config = dict(
    rotation_deg=10,
    color_jitter=0.2,
    depths=[2, 4, 2],
    avg_pool_shortcut=False,
    dropout=0.05,
    residual_init='none',
    beta1=0.95,
    epochs=149.5,
    warmup_steps=330,
    weight_decay=0.2,
)
Rows from block 5, named by matrix and row number. Rows with one number belong to one channel. Each number is 128 + 24 x the weight over its row's rms, rounded and kept within 0 to 255. All counts start at 0. Numbers have three digits each. After the name is the row's rms in percent of the matrix's.
# convs0: first 3x3 conv (model.blocks.5.convs.0.weight, 128x128x3x3), inputs 60-74, a 3x3 kernel for each
# convs1: second 3x3 conv (model.blocks.5.convs.1.weight, 128x128x3x3, transposed), outputs 60-74, a 3x3 kernel for each
convs0.70 130:108100117087081109104085112144134138136127129140132133032028034033037039055040051118123120135130122133128126131128129134133130132125124106118119116131123106122123138139139133133135132133138119125119125131126130131123135137135136136137131132131109108113104099109110105112130126127124124124115113118120119127128123122130117121129124145120114140142132145109111121110115126111118125140145141146152146142151145
convs1.70 108:085102098097115105094106100129128121121125112110108103108112107112115114099102105122130128103103106114108113134133134135141129126129126148116130120111121089075098134124127125130125112114115158138145151144139139130139133133136133134128121126129111119115111123113100110103154144137142142122122119112097102104096106097086089090130131123126112113120123107131151156156162168165180184158145135144157141134146138
convs0.71 093:106125113126134124138140133155151148140127137144131143119100109131128126137121136139137154153139109167149141160170158109122116130128134122117116110120104112131121190188204144125143167147147134135141130136130140153135128137142123143131127142147156170150130144131110128123115117125136136144145141141168126132138111096133136114097114153097100128107090106124109122136144136156161156146121144148141145166170172
convs1.71 087:123141134126152132153163163104119113093114105129135150139143138131133130132136134115120123159150160146159157132139118111134116135143146059111104084110127069107095102125113105124123114137145113109124064063074087060098122151118125152138128149143119139128111124123133148155117121114092096093101104107101122107111131117120133136153118110157121094146150122157181154167168172160171155092101100066054073065057078
convs0.72 089:107113114117119112116113110128126123127126129135132122140139158143149140174160173129142119135141139121127148092089101109124116123124118148147148137134141143148151111119119125134139125149140099128126110142135118138132148153162144155155144154156170174177169178180166181182124121133138135145150152158082089087088101089091117107137144129139143149154139128112120124110129118119132133115132125112125118121128119
convs1.72 101:103113104111126116097112099160162154166163160147157134132145143155161167143152153092104091114114103108111101178171169183174177159159144164163171149151156164160177157153154162157159161162152137143141138148133131143138153151146161156153154154140118130128127141136112126119165169165164170169164166164141140140147140140138137132131134131127131121096095080099112106102104110098100104134148142156163150128149130
convs0.73 082:143143152130120134125119131144138142144141145145136137108114109100127114120137132150142131140151141119122129170160171143146159154148167155155151149154153155154155137123143146140162141150175144143141135138134138140134133149114150163129130141123167153147163152154171163153153157152150154157136135136142126128122132122139129141084058092083069088064039072118123111130145124115112108106122107123138121113116119
convs1.73 089:155148144147139136137136133148133126141125125126118115158157127146145128092108092078112136103128137108138148167139122126120104097100089114121100111118116106109112163146131141147138134142136115131121122140131116139140167160160165168166140149159117114112104101104095100105123115117142137150118131143153139146142131146144135155137118143122077087162088071173160172182180181168168200121128125143134132112117118
convs0.74 111:145134148145141140140148151144141138137143148124134137059056056057048056054042043145126142137119131151134124132125138128129129118113123140144134153150142145146131111116123115124131107123118132125124130122127134128131129130120136138136123128117100103094088093102095097091134125110123128120109114108128116107131127127137124123162162134134150182120166145145141144149138144141142144149147142154146141145147141
convs1.74 092:109128114112125125116131122154153147137131137143135133108099120104100122121120141147136131104093077107067070158142145132119134139127140164103156135101104121095116145132128119111113116106115135131134148151140115120133145126132116121115120112126138135126125124123123129121180170153149145140135137142110103097100102094085088087111074093123097083112117111128141145125149132130140150146141135138149148149148146
convs0.75 101:140130171147130160158152180107098100104086093123099101124122134120126123134116139142145152136134130119118134167174179164153166151138156137133136134134140154153164157155162155161170172182177134145162142147159144133139152181150145173154143154147136159144150178159152173159095115119101112119101105114093135108105148111132138116082070050067058072070055072151155163156167170154158169102113126102121124125122118
convs1.75 080:176155171144122152145116146200162178162133154144115132156145139164143137120112105077089088101119104128136130167143156152131137127101110067099075117138113120148138171134140155126124137111104121122130118115116105102093192168160186174158157149141175143165142121135132106121122108122138129134121109114161142167130119140136116138133148177100082128121083100155143145167169161166167170151120134145118099127102080
convs0.76 086:117110109127123141129117111143139131151136123136127121122115132094131150118142139135147170094142174143148139105092105104110142115115144122115140115123164114125154147162160162158140130112105107115103094123117092116115141161164127130136129104145146158165135138140113107131130140129134141129094108118203181169227182188190177180159136130183151115199170113141135156098103150110115145132131129128134139130134141
convs1.76 118:147152154176158171156167169110121131156118146160152159100102093138106097127095104133145143112117127137150145101108132140108135157146157149138139130120136129139139071102119127125141143146159077124157130131171139146181107113121122115128152140135126137139169145155162163167089109125125122135144136145130129108132114114128128121128126117096118136101114131123141125093100115095112102096133155147151180168180208
convs0.77 090:119138149131141149138135139127123130122115127128125135132115137112104115135121140125129127162164137144134143135152131145160141150126135155164164136145146143142156130132138125147155155180174120147125115135114110133114136151148132153143133150137145162155152158161149167166149148156147143153153149153118119131118090113136119125101095083104072086104102103128142139133159139138149141113107115090098095105104102
convs1.77 093:123127126116122110130131123138145149131142141150153144149155144140163135114131122095096107139132143121118132139142130118128118126121103158163144154152152148143145124129142122130140135141143131155148125139127106109100142156151149156147151160151109119120102117120119120122106113111115120136106118118119125130124130140135141147163159150162145131163137122165187185172178180188201199141152148139157154120131115
convs0.78 113:167169160153163164144160168141140137129125125110104115075072076046037061045034046117123136136131121170162130141140148145147149144143156133125122139134116135138116137134137132134143136138139126125129138143144147162155142140137146146141145150139145147144130131135129128123165162160159152152153149141119122128135128138143135154156169191136145176097089114128118143132130140155160155142130123158156143157171155
convs1.78 071:102124113109136134117130129155152153139153153140140152119123122085098126112107127131128136152144143161154135138157132127146156130121141110102129096089116050040093151142137122149136136124134132130135098116116119103134111122118106125122090102104125133124113136131122124132130135126093130119096098108129127127123139129116123119134095102210154133179197180096119124108128124103129118133123106099118107099079098
convs0.79 099:122118106126124112119112107102099107094090106104106131151159160145151153159156162136142138148144147151125166129113106155152133138132128127131132110119117125123139098097087134147138141148126155185170160185169156175155124139133127145138113126116148160153162170170150169161150149148155153153153154158104108101100099084128114108133132119125123128134143133130132133131146136117124130133152154132148147148149148
convs1.79 091:135149142147163148123140135142154152148179153122150140162157161189211191139167144111122131131125125157170156152144145140153143105123114082053057108088099124097106102105122123135128114125121112115126122136132109131120132123118148143125120118105133133131132156139104133125128124117134147135111124110147148155143153155127141139172188172154132135137100094105105130115121143105108111120137146141163131115140110
convs0.80 081:137143148123130130125138135152155155146152150145143137126105141133110121146130134177183135162175138093131083144140156143132137146152154167171145162159138153161122136142161134143153144163175149133147144125142141125143132140126127143131118128130145134137132114133124106123134122122125109108126108108115103106074089084111133130094077123100111103108085075110120116120139132112132124114112138144125134132126130
convs1.80 134:136123118120115102124115109153125128130123124134122126145146132144148133120119116098130141125144141148157165159139129133139119119121117141146134142134142136131130141129113132133123128134125123146139130144141127144138176160157166157159155161166108088089088085084088085088122110105119113117114113116126112123114102117120112128144133148123084108159125104147137137140134137140135149121136124119134120112126128
convs0.81 103:119124126112112115112112114162153157158157163164154164138144143138148146139143146131141117142154135094105105151135142131129136126129138134140134128145142133136134102090099108102110103087113133120124133121136131118125088095088118126113102107112154134140148136144153149152156150149151146146137140136056056049057085081048064081124106112097118109113093109120120115127133136109114123125149157134152156114132141
convs1.81 094:159144140150148141148153141147118120148141136116129121091107109133149127056081062109140140117141138133162165166141146152150134119130127148151137145136136140133141105108101093116107083111098121134123123144128132152145154162157147159163134155149127120116128134133110122117112122120136136150125128134129111119118107117129124117121120134104092096110087079207187195206164178179159178116139137124147136119141125
convs0.82 088:122138128129122105118113097113126131114126134126141135157157161150145136162143166186179179155164166126129147145149147147123137146135143172171160170167154183179167167168160160151149152153143129135126132135130130131130135144142124145137110136126137136133132137138121139127140141155141147146150152154150139150139137131167147134070082092078109103078104109125118110126129108115116111131106107125108105127105103
convs1.82 092:103096101096090089100095092146142150137143146132124139148135135141132120127117113066087090118127123148154155163152144150143127133131125139124096130121115103111107126127120136139130133136136148164165142166173140163157162169146158170151157163150100099106083090095087084100138132118135143138123128128118129146117127153124131157168151168153121136171122123129148137142152138159166167147129123156132125135111107
convs0.83 087:110125129110124132113124128106116154097106147114115139153156133140153142122132125137101105115105111128132143122129143153154144140150142138141148141144154135138155152132152137126145167159179115114105109108104115119112131115130124108120141128136125113121117100116136125124127121109120118109119122115084070070050067052065081076095104129101077121116089109129122120140139138143143138154145133149139129144151156
convs1.83 108:180179179169160156161140134148149146137129125129110098073069071062081075065086066176161142149131116110074082157141146119107116100077082125148147097136131085112133152155157133126136123113106112111118094090098084075093103102100100094090086074065157151148145137129129111103134132125136127114119102093145138136129120119120107098116102113106114093103092085162152156155143156153135140146144152138135140128118118
convs0.84 098:143127133128121126118117130132133120130130112119106097132114120104121104094085100114135173122136150149146141144170166157185172170187177138136124131132121124133117161156143150155148154142137139145139144153152145163157142137129132143134136142131148144133146134119133114106139128142128105118130110115095092105127122122132134124173167173152161160148128130130098148110095135132129143156142139161151144156158150
convs1.84 108:123145144143159152138149147115139140119136124128121137110125120118135114120126124120130120146140140157167149107139138111122126118110136119100069104093097076067083103114122099115109101110125100102099055058057070058099108119120101121116101125120124147147134152141135140146099127134099126129117122124114137131127143132122133124150134133164154163148164167134131121114117133112131121095107092083086069083086098
convs0.85 085:135127104118110087127109099129136148133127146128131143114112135106136122120110126108121135143156132141134138131148134137149133142135147140151148159169157160158160142153148144149150156157142123130124117132129114128123148159154153166156135141136163174166171191187165183182142144137155148146140129127158146157156144145150172140150141129119121142107122140148149147140159140146140148142141149132143151154143150
convs1.85 089:129128128118127122121132134179170159144147135151156141127133128122123116104109099092104125144129148128124132157150136117129104142137110128140120147146160136140131132130128110123103131126117119142136109136118118129126151135140152143138144139128123117123096102103116115121144146153144158154147155163158152155144145150142144156150151137154129116122127101142144151142120133123122139102096121073081074082081089
convs0.86 088:129125126114106113125116127115111113126131133133122129136145131140150142134140135119112121134137140143132140160148176149133149151135155139122141142131141139134138103093115085088099123119132146127143130127135143126141105115116111133129117133136115120121108113115135144125163156155158153149159155149056054059071111054064079057100074071096068095102075077132142138134144144134138134148156163141157165143150169
convs1.86 069:176143166143131140158146161128112130103112112116118132045050052069090089097094087205181169147132125122123092116065124039026077095076143099152130120145118122130118118113128092088098109106127141145117105100070110124114137107121115103109137124121157133146134128134139138143133140154140134141158151162133120147124116129138128134088068085063072082079085071132084122108071116121070112164161148162135108160136129
convs0.87 100:161160155155153147149147146146142163117120142123126139148153150147152150138142149126134139131123140138115123138138134132136134118119119108118121101116127097108126125125139109123137106119136155148144153148147163156154130135132120119120121127128175173171155146141153142129170160164158150149166156157048055057068062071082063074115112115078056097080074088138130133129121129138127133127132138134136135148152154
convs1.87 118:114124130124141132126125121080101109087116116088102099098123129115128135135150141137133122101089054112085073102123120098128145096118123107106106095093096107109115120140149108135144104116119138169170131170189129172170098129129100132129092109104108126125110138128108118104154157160150155167154147151102119119089115112090088082137149131143120115114090084134115124127113125128126136129146150130154152117139145
convs0.88 091:141145146143146145114122121108114137104105129112128144143132157141140141169131185187188158170173157137144158139157148167189161132133143160173149153169141153160141143140130134130139127130116153171158158173160150150147124139128117127118115122124134152132151156156150163152143154145150152151160153161173151134157108101145110099087096094092106095090109099124146111136160120105103085137140135134137129149132137
convs1.88 084:113114114109117113125117109110108126119140138129135116152159157163172153137120103090109108123137141146177188151135124138154121112125091123129098150155149131159153111105109113141145113139119136130149130162166141168125142167145158195171143195152098093115103120128117126120123109112140151160113135134105117142108136153133158167174189187150134127174127100145151128144142144136174172099061074089093097090083053
convs0.89 169:137143134158141133161152148148156164121123139129131146146127160117120131144112155144123127179166153170162176162158150156152162165148162153151136152145130160157148144146139161158158174183166128158153135154145137158151155162150148161150154175156160184153155184162131166145166160166158147154160143148132144144154145129157155136110119120103114117101112125168151170156153154161146165132128148114127142143132153
convs1.89 057:117112109130127113142146144127133127129137139138154164156145141143125129126104106100138161133169188152163174120133107101127106111116113129132111115137162092090118128142123110124125111133133098140154086126135095133153091101082091109092102105110111099102113107109126132145114101084119121113104127126144129133123128142136141159171135130203118099191160124150192145145189170144177160107104109106107110095095106
convs0.90 101:150150170152150162141139164131130133115108116132137146138133161126127135160124162163180182156159160130133156158172148189208184167161150128152146126145137155175161147157144152161157141153132139163156155167160150152158146163154135157131128133136134149135151172164139172169175175167167183177181190192169149125136092088149129134125120100127131107119126137132137136138151136128128124096125132110136136143136142
convs1.90 084:113103085132105086105088095145124114166143132116113113144141145151141132115107098103101117133137132152161149148126108169142117103096087097132111124145141126175137141124122176157148129127123131123115139156130099124095139144131176183162148176154131114106136126121104102103153147143183182179159174168121123144134138164131152170181200176172170165150146139099115094127116111153156137126078088135113099096071064
convs0.91 104:124132133116115114114110116160154154161157160160157162136141137136146143139141147131142120150161133098114111153144144135138124133138139140138137140144143140139134106089108111094105108083107136125120136120129137122130085094093116121115103099110156139146153139150159152154163158160155153153146143139037059054050084076049057066125099104108120109110098108125122121131138135118115119133142153147145151129139138
convs1.91 099:152137129139148130130151126137116114134141142113136126109125105130149130051069067115135152127145150140165175162132132132154131098130119155144137146139143144134145102108094093118109080111099109130117119136127128145136148153144146161168129166158118115103125142134106129117101116111137141152118137138122102109113103113122115117127124141105084098123092083203180188207159181171153179111141132134151142122137128
convs0.92 083:110127149107110131127130150103110128093091118119107143125117110121127114123105114124119130135130149134129156170170192153146171166155175119100121103102114114101134127107119116110127142143165128148158124134150138134153153161122152165132147156139141155157133158164147161164129137135126134133128131136104107077103096078135134094101092080081059089074081106155164165150159168159158176131141147122139152154153169
convs1.92 074:156135161134114122155118132162127141125105111151109103121113114117118120112108116083093108111130125129131132144107139115090099150106105064079059105139110117142116160138141133119107153128118135132137107098086140107085143117114127108094140112102167141152151126120166128122119115115123118101145126106148124138139122121164127125131141156121112126123093105121101114114109114123102119153144128148135097174141098
convs0.93 090:147146155160154144147133121121110112130117116139133126124122114113120100164144146184198173160176170142134143153146138189176187163148148145152133143141134155148146146147142153147155146150162143142131142143137150137144154171164134154146116126121137147143143155158148154146138129123143133117150132125114103112116103134171148156104092055120139103091114114134145135163179135165155123113116132118116120145109119
convs1.93 099:101100111112114128113100116119124139138159170129126132136147142128141126096113092113105132166156155146136157098118106105131119101106087133131118143142135138147129106122130116147154102107108118136184093132168066083111104130111136166154122147117114109132117136158113111114095108123109133147077101106114118127134149161120131137191203181167156148151131121135153129160171159175199179103123157095120154058068090
convs0.94 140:135132131131132125128127129091087104098106127114114124133140134135143140131138132111133129095118121122127124153147159144137144147145147123123142128126142134130136094086098092089095107100109138136139139137140141143143098086089094086095093089098109089111096073100122092097160156154153153152155154154045063043061088057045061044108106099118104120117103100145148141146143143141142138135137138132136137130134137
convs1.94 102:137126122140145137129138127100099094105129114095115100057057056080106103080076067163130113087069058071056045134122128119141136123140142097099088078084073073079070112112111099122113099112114091119120110149135110145135092086085100120103088107090130118113134149131113131116100100095111125107104111099110101100103115102096100087097088075071124073066073069147137139138122129125118117119139134137163143128158137
convs0.95 102:124123134115106116121111129091086101100104114116115117131139123135140134124134123127121122125125126135133135148144158139148148129133137109088115096086109108092105128110125112108115117111118134133146135130142144139150142136143139139146151149156163157152146136132160140130145144147144141144149145140019043036041101061058079060112077090118092122113085094136145146141148152140146147129128132122132133130131131
convs1.95 094:167149153164152149165149146150128135140134121146128121067081073085099096089102099167152153123129122126125122132101135100091113133120139084100090085111098121126113148123136132119119141124132121122120109095082121116109120098110106092099123097102180165161169166152172155146151140155150140137168137141152134146155144141161138132117125129098097120102097113120107105108112114106102104147134139144127115144138126
convs0.96 102:145149150160149157155142151136126149122103126136114134144129157125124130160135159128124126167157144158150167130124115132126123135130128154156149147151139159152152147154145157158154155158138119150150123156154128153151165177168160171164157165161154177172160187181148174174154153142157145139150138133147123154148125123147149172124100093109101089096094089155147149149149137141130136141141143132146147156151158
convs1.96 080:097093099117111116110117117141135119143146129115129116143134142139135134138138139113098142116105146138125133176165147177186160162170142138152136140156181146162181172166155167179161168176160126127155124138152128141158143152139163173159150168146105102107111109114100108115150151143155159150133141137147146128147143131127125116130087103122062067118083067094116107101113108095110097147137165151146167155149156
convs0.97 094:100107113098104116107108110152147155151158155151148148095085096099089102097097115127146119108131106085115105160161157167180171160171173114121127117126120120129122101095117089101106096099133116102105111099109110109113119129116118142114111122118138132134130121129135133130118094104106093098117103110126120130116113117127116124125111131120113112108105114083110095109150138100140127127133142152141143143155154
convs1.97 126:119109093099105091107113102136111103112110103114111105119127115129132122103106113107142146136157161141160162159133120137136118126126121162173168158155163166154162122118112105104102101105106139140129132136134131136126143140138142139139137145144123115095112109101102105094121108106114104112109107124100092094093087085092096094106105111125109101130113088148156166145143150147148160166162160171166158169159153
convs0.98 120:143153165160155161152150161130121131116103116128113126153119161121101126166117180134113113158146135158142166158177140172185177150160151144151135126129108143136125128135126145153149155163150157165165153165167161165168135146142138150138132139132153165143164178156148166146125124133126119117131115124122116119124105096130125107101082069097081079089077093155157153153169146153154151126114136105110129147132157
convs1.98 097:122124138126142153124143157102117129104150164088143158160146151141147158124123135128140132146142139121132140118125127104136150073112118100118097110104097110120108094124130101142156082128137111111119089102116060087088137163146149180185111157145112124136112147166104141158103114120117129148080117122113130136122148166113144162160160129147136107143139118142170169166195205148173172128120127118117145092105111
convs0.99 076:106108099129126118120126111122122119120109119123114132092102126122116131129142117129121146141126131147142126089098121109083109132133141140134134144131133132112118145158141161169140133143136146126128127120120138148132139139132128120114107105117128133136119117128104096122154160163165151161156160170190204172187175185149187157186184166195167166174196191112113130109093123124131136162155142134145142129137135
convs1.99 125:154170155182182184169191177122137139144132138158158157090111108110112108115106115151147142124110116130119093108130139135120138145143152137120142107116124119113106100123124117122124129144140097109111109096114120122128134138149128128131151133144154168154175161161174180168129142141133132136146138129145141137148138140145138137130121109116131133115131151121123134111128120123103103102130124128129133149149139
convs0.100 099:109106110116104106130123111141135135140138138139137141127113144110098124116092116122090096141093086160150129113134130108119128120140149114089103114088088111099100109116117118124129138145140114104107113104097113108110110099111115110119131127129132135121148152133148153141107106117108100111123115123174156159166123142201177186126116138118111117143113136143126123141127117147129125140113120138113116131111112
convs1.100 122:130144130133144141132141136116132125116123128116129133126136133132128134138137137142136139121106112099075103123141139120126137127137139082130150107161153095129138119143141113124138116133140079079074050043052047048057118132136109121131116125143143152147141148147137147148122136131114126125114121126139143145135140152134139150118097100118114110117115120102107123103103113108104112093092101083074092079081095
convs0.101 090:126124141123118128125132137129133136106116121106126129122144128125142133126132120126128111125096092146114129156177158157165140138147130117128119124131138119130132149136156135137146147141162125125113132122113136121118109116116104125119111117114114109103100105103123128117128123118116121117133138133093096060095106079101103105121107119096076113120133117142148143147144141151145139111121121121126122140141135
convs1.101 087:165175171146155150145147155151153140133138134120105107086081083083102111102121103153150125127120076100074060161149152132132151115102125086174120099176132098167105174169171141140151119106110159150173116110139117093121108114109088098093067076070163155150133138134123117116137152132131136130121117111138143133123127118111107094133143162129128149117101115162160149154143134154168157147154162099102129104066109
convs0.102 098:152170170141143147138137140111112115106106112108111113136133141134129125151139145135135145135138139127127146097095102106112113116116119134141154127135146141146163118118110130141139139155150115126122111131120116124111143151142137147142135134134140142145144156153161174174136135135132128124132135128089075088080062071109094101131129118134129127123124126118125123126144139128139148126130125112119117121112108
convs1.102 117:113112105115119110105111107162151143158152144141130127118109102133136131117118114098120113111123111110117110137127130136133133119115110148155155142144147135136145142129131140134137134124126134140130137146138141142134117107107115108105103099097115110100117114109096098088132118112137125112117109102139136126137132126130126113124127123138138123122114112152153153154158162153153162117116107132133123115114097
convs0.103 126:143140142129130137132134138155145153148134143154140152023017035025022036039037046126125117135129124145146145132125126134127124129116117104104110101107107124124127130134137129133139134136141126125127124128132127128126133137133134134138133134133106107117106101112117110120119105111111105106102092098150135134142129120130121130122122138122123135127116137133137143133138143131134138135137134134137134134136139
convs1.103 077:094101089102125109086104103159145135147142132131126120114100114116116124105108124139139138113103104113091094136129122136144122129133128119107183103090148078043119155135129139141120125121117150143132151135129131124127133134126133140130120129118128124112132136123115124113133125109126134109110116105146146137134134133120131126117123114095079086095104079145169164166192169166191179135115105113123108107119124
convs0.104 089:152154132137139122128128108104109112107105115121121126122111130117110115147119140126140122131149129127126128109110096107106107110105118144156157152160158163168172150164144159168159167170153084113110101139135098123123142154146146160158126136138140152146158171171160177173115111109119116113121120117139127131131119114138151155112117111094097121094111110129129129134140130128134131124137133135149140140134131
convs1.104 109:119120119117123113109106100170162155162166151139139118141139136137145136134139119096124119102114116107118121169153140164158142143131112137129126143141149138145155168145143167155155155147135128132108120138111113126101154139130163161149146143132113119115114127116092102095146143133152156148133139130139136133142139139124123116136128130109101103094077080150145138156152144163158148121135117116132109108112101
convs0.105 089:104119119106093099104093112152141152124116136131128143127113145116116121149136147119130105148150103141147136143145130146136134146139120152166153152176156166183165140153132152164152136148126130144134132154133125138125160173162165181169144155155165184168162182172148167164135143132139149131130130116144135138168141124169152156128110104125111106107109130148151140137141121130124120152154159147164148153148144
convs1.105 091:111106105115119116104113100154148134158162135125133114105112113129128123117107109107123127108120126110119122160146134166175148140133116132145136125149157147145162154135126163154136146143125136140142134149141140154141147138130163155142145145128104091097108109110097103098153156153166174161153163163154146146149148141127122125121119128131097102121101095119126115123116112111103107118103106122117109132124118
convs0.106 085:107122126107112120097116120154156156151157152142146139105082097086075096095088098139151114120138112075116113156164156172180179153169178116134137116140141111137130097083119095094116110123164111092103104091109096095110122135122119141121109124113129129139128121132137131137137119130123113132124119125119103120113103114126122125120116116112115103111100106093127119123159156116150149138150156155156158151151160
convs1.106 111:127119101104116096107115102154126119112111103109114107111113099123125117086102106085125119120142142130153155167141137138136126123128129160163157151139149159146156115113107094097088094106105135153139148146150138148135165149152153142149151152152138128109108108103096106099138126124126116124124128135106093092090085084092091090113111121134112113148113098156157164154140153158158168155163158171172162162163153
convs0.107 093:142145152153151150157155152160153148154142142152144140141143124145152133138143135162149137147145125135117119138145141145147133147142133135141130131143140121122129158147161139152158133130152121108102111110101123111101143161156130155153113117125149146142141138128142150140149148139151149131152154136066044069049053055065062084120129111112094113134124138135145141121131135132116126097109111109123129106108114
convs1.107 104:156147145137133124142132128140132133126119114131111115107108119113126129118136135107119109119123107118122106098093087090092092086082077114152124150152128118128111116122130099099106099089091102114143090109128093117137103113115105119114104114099169161154141131128150129127122134130136139137118127127135135147113112116132113112142143146122125128112102100185192188188196190198215210112120126102099103101083086
convs0.108 127:134131129128131125125125129106102127102109144105115134130141135134141138125134132121146137108143140106117118153153161150149146145146145124129140124128139124130139104091108095089101104095107141139139141143138145148148106088094095086089090089099123115129095073095109080084160153155150150147155152155047048041058094059050064043116110107119102125113100099144148139148145144143144142131140139135138138130137136
convs1.108 097:145140130142145133122128118105107097104122109082102091060082071085112106087081070173132112093047043097056051135137131107126128105127128098097104092091090082086077119128123095112109085102100116141131116147139114147135110116102101121121080101084137138122132147129107119109123128113122126118105105101111118104103113103088095086099125088085127094081069067135132127121110123113103106139152146141169151121157133
convs0.109 112:135140159144135153151153157121109116112088099118100110126116131110094104142121150128117115160156152154146166144177157153167175141151166128118119107108109128117135125134147131141156149156162131150146140154142150146143141148142134152135132136127128146142131158165122151164111110111110109110122110109121126133126121117141142145093089064097074071072088087159160163156168159163156163122127146120134139164154157
convs1.109 096:137135127137136129132138143131128118136134128125131121161157149148156147137142132112122117141138138139136134124117101127127112118119101099123118123156144129153132138134120139140125117127118084075093065057066047048056148163141165179164151165150136131123145140135133140136115121122127136140116127132138134125155158144150159145134134138127098127138135131136152139167196181169188166086071083074072085070064078
convs0.110 096:137156185135136167143140165124113121120098107133126129144111135119102113152121147129119125168161150179156171155166142142145138132123130142147117131141118123141117141152145153169162161188168126151132118153142127142149144163154147169154132149138118136135141163155142174163116141129130146128124141126131116129107111119123124140112100113121097116125128113136146153128155156134151163136139156114142149140144157
convs1.110 084:126134142135139142136134139163151162165150159160127147156144158140139150145142152161162149172175157132133125151138150153140151142122128101141095120169142101179135146119143142123141129108125132101123095067077102053076153135144145141142130119119143131148137129139143119132141147142141151144119124121141132130143145135138127129143159157126118124116115112105111104118129124113130125154115166102073080114050073
convs0.111 076:125122118131129125127130118125125120130129134142137141128123126118120137129145128164133116168127120125113094110102108088055091122120120136127125137116130127125122141153141153158142133131131138126105135122108140126098143125125133124114127122129123122118123121125120118123148147142152147148148146151182213177205193203161178143160171175153150153164177183134118116120089113132120123141145134132124127116120113
convs1.111 114:135154143156163170144165159117135131133125136134147151106119121118116121123120129144141142116085096125092104108125137127114135135139148096095133097097109104095105099125133114115126119138149087105103094088104090110116135136150129123130147129144153168157169154162157168166127135130127121124131125129138138138141132138138140145120109095126133127107128139106108131110106110115103101114134123128122131127139142
convs0.112 086:142145177129122164142147169110100106107091089128111112116124116120119111121114119125116103139129129120118114158176180162157164162151176137141128121132117118121116122128148137140154166160179128134151127138144142131140140151135147174156148166162126138144131142153145153167129133134129140139129138137114121085117121081108099089098078082067081100070081108159160158146154160153154160126133151133150163158159172
convs1.112 086:165128151152129146151129141156113141138111122146113127131137124129142135115111103106118112124119122133134135120082101108092093122096108077131102128178147120168142143111122123107110131108115105069096071048042085048055122100112134119119138122122155126142139118129145124134104095111117108110118114115155128152148131145168135149108124134109092120127120114134130128140143138136128115125086092103079075133086096
convs0.113 092:114131133135147145121138129125133133129118126135149152187220155205224174156172109116137138117133134110093121115133128158171151131156152118122132124126143122111136153133147126110123162153155134161162141150153146141142140134148119099130145142148155139147152127146166171164101106107100117122131153156089069082052041035068033067117111124133099111142130114121130137130145146135143149135143141126132133146134136
convs1.113 120:177168167147139146149127126171156151137121121134104109107105095123139119097113097167169148153135099134116097166145146124097105096071092113127122143140127147146121152138151131109124126101115134126146118087100109090101144146144134114115125103106180169160149132130145118120162149156151128134138115124134128129116108105129108106140154157128140156122113144147141145144130135149129127135133147134105107132104108
convs0.114 088:126119126120103108127117116128133143107099121126118130140130143127139138136129150132140166127130132111106145150160171173174165170156161139128149135131150166151180129131146146146155158157163125127137142137135140134134136151150147166157143146152126134134135150147142155147118119128121115131128120127096091078110130098101106087090089073076081092081096084146144149160160160150147148100097101106117121113105111
convs1.114 087:153158171146143174129124136173175184161162186126122128141130116146134122117100088129131128092108106117127131169163166153133152124112125114126108122141109114139120187175174156148151146135132147157143148158138137142131165144158147131146137110125148160172144148171116123125132136144142137144118112115153144167135129156137122127096121144094090126091078099171134156173143161161132143156150151173179163146154151
convs0.115 088:122125130127134141128126129136139139138128131141133145171167133161154126135156145103113163122143160183167173116136144125143124122142139131125147125125147135118152147137141148127126150128137145146149133140160134147156115123144115114140144129135166166176161160171164158156135147156128133148138137143148116105118094077102070073107073089125120114113107093118123148122134150149147155144133143129131139147151155
convs1.115 123:129135151156152169166160158107105127132121129157130133115115103118124118112121114145148132144144141133147145088093111113096102131107114117152122111133114102117117091091118119103121144116131095083099109066079129074087133144147151153151171163156129123139153139151169144151127136166152147155162154155118125123135135132149144130144124112123123133116120134140152135150146140147150141100084106118077083135086088
convs0.116 081:168165156154147144153141140132124125126116126125131131128123146116116120134123148131145111149158119139162138130139121130133124131124140154162153162171155173175158164174159160160153145142126117134129110127119120127128159167154158170153148153146161177167161174168166168165149160149159159149151142138137117149158113124179154161118119113111103106085108115159168161148167134141131132142149158147157162166157164
convs1.116 095:113102099101102104107109101127116110121124122118122111113108108111117112103119112100117144120127145123135149134128107126141118125129106139149131131137144136147141128121124135142138145151132116129134109130129116130126128141130146164155147166146099094101095099111104097107130133138144154153144163155142137137134132136132135135155144129144124104133133102125131132114123128117125141093109119111113116132129130
convs0.117 095:133114122139123117116105101119117089111113095101109099114107127110102111126119135131143157135132127111091071150166145164179162180185177117129119120126113102107092155148140133140126143141142135126114135132121130135118125120138117122121130134123143142132142154131138141119125127146123119114138126128161151152150131127159138144174161125136174170121146145114096131109101114119114113168150153173163162177164161
convs1.117 123:098113131120144142143143134085108127108135131143140132126127131134136130128132125096111100119125123137155157078100117095114118131119122142113110149125124124111112075097114089125121124124117083098104053078086086091094064070075076094092095109097098121131120148142146146134092099106093118115118113103100114123123150143134142128158139129152154146136147154110097093108098111106119118098101113083097097102099093
convs0.118 093:136138145133122117127114111131111131130104134139139156135116144116114118148129137167177163178177149153146143149159133155161149157152130149153134160156132169158141140149145154162148143158131138162136143168142134139132153157142145161141121142125138154136158180168144176160135127139140143145152152153126135147146128110184139137125109085119127130116131137137148130135147127126119119120126117126133120143130128
convs1.118 086:123122108123137117108124105169171144164184151134153129120132124127149123095106087111126143146142156145158181149149118143165121127138096128133117125134142127127132140134104140154118127130097121139134115146149116132122146149127168171149141153118123122111119135116103116103142149125157179152131152132163157156158159160148152151181204183160130126159125095118123132137120140132144141092087076088097102080087063
convs0.119 103:155168180157159172165176183148124142141122126152136135098092086090085074095090086140117118156142140161160158147150144133135137129116131120109114098106115122129139142145148141147145141148155126130134128131130143139138139154141149160145146157142121128136127124138140134144119131132120133129124134123120119112119111094123103116104071072088081090076068073163162161153161162158158162122124135111109113128125124
convs1.119 083:137125115139133118135129119165137132156138116144125113148137131149145139144141134130137139139145137115103124185164144178159138161151130080161160100177166078133139191163151170153130158138125148137134144107108126098107132125126131140119126133113170147144165149136158148130120109101118109080104088072155129122152132113149128111077049109049000057105083096134160139160186161146166136121100092142098097120095100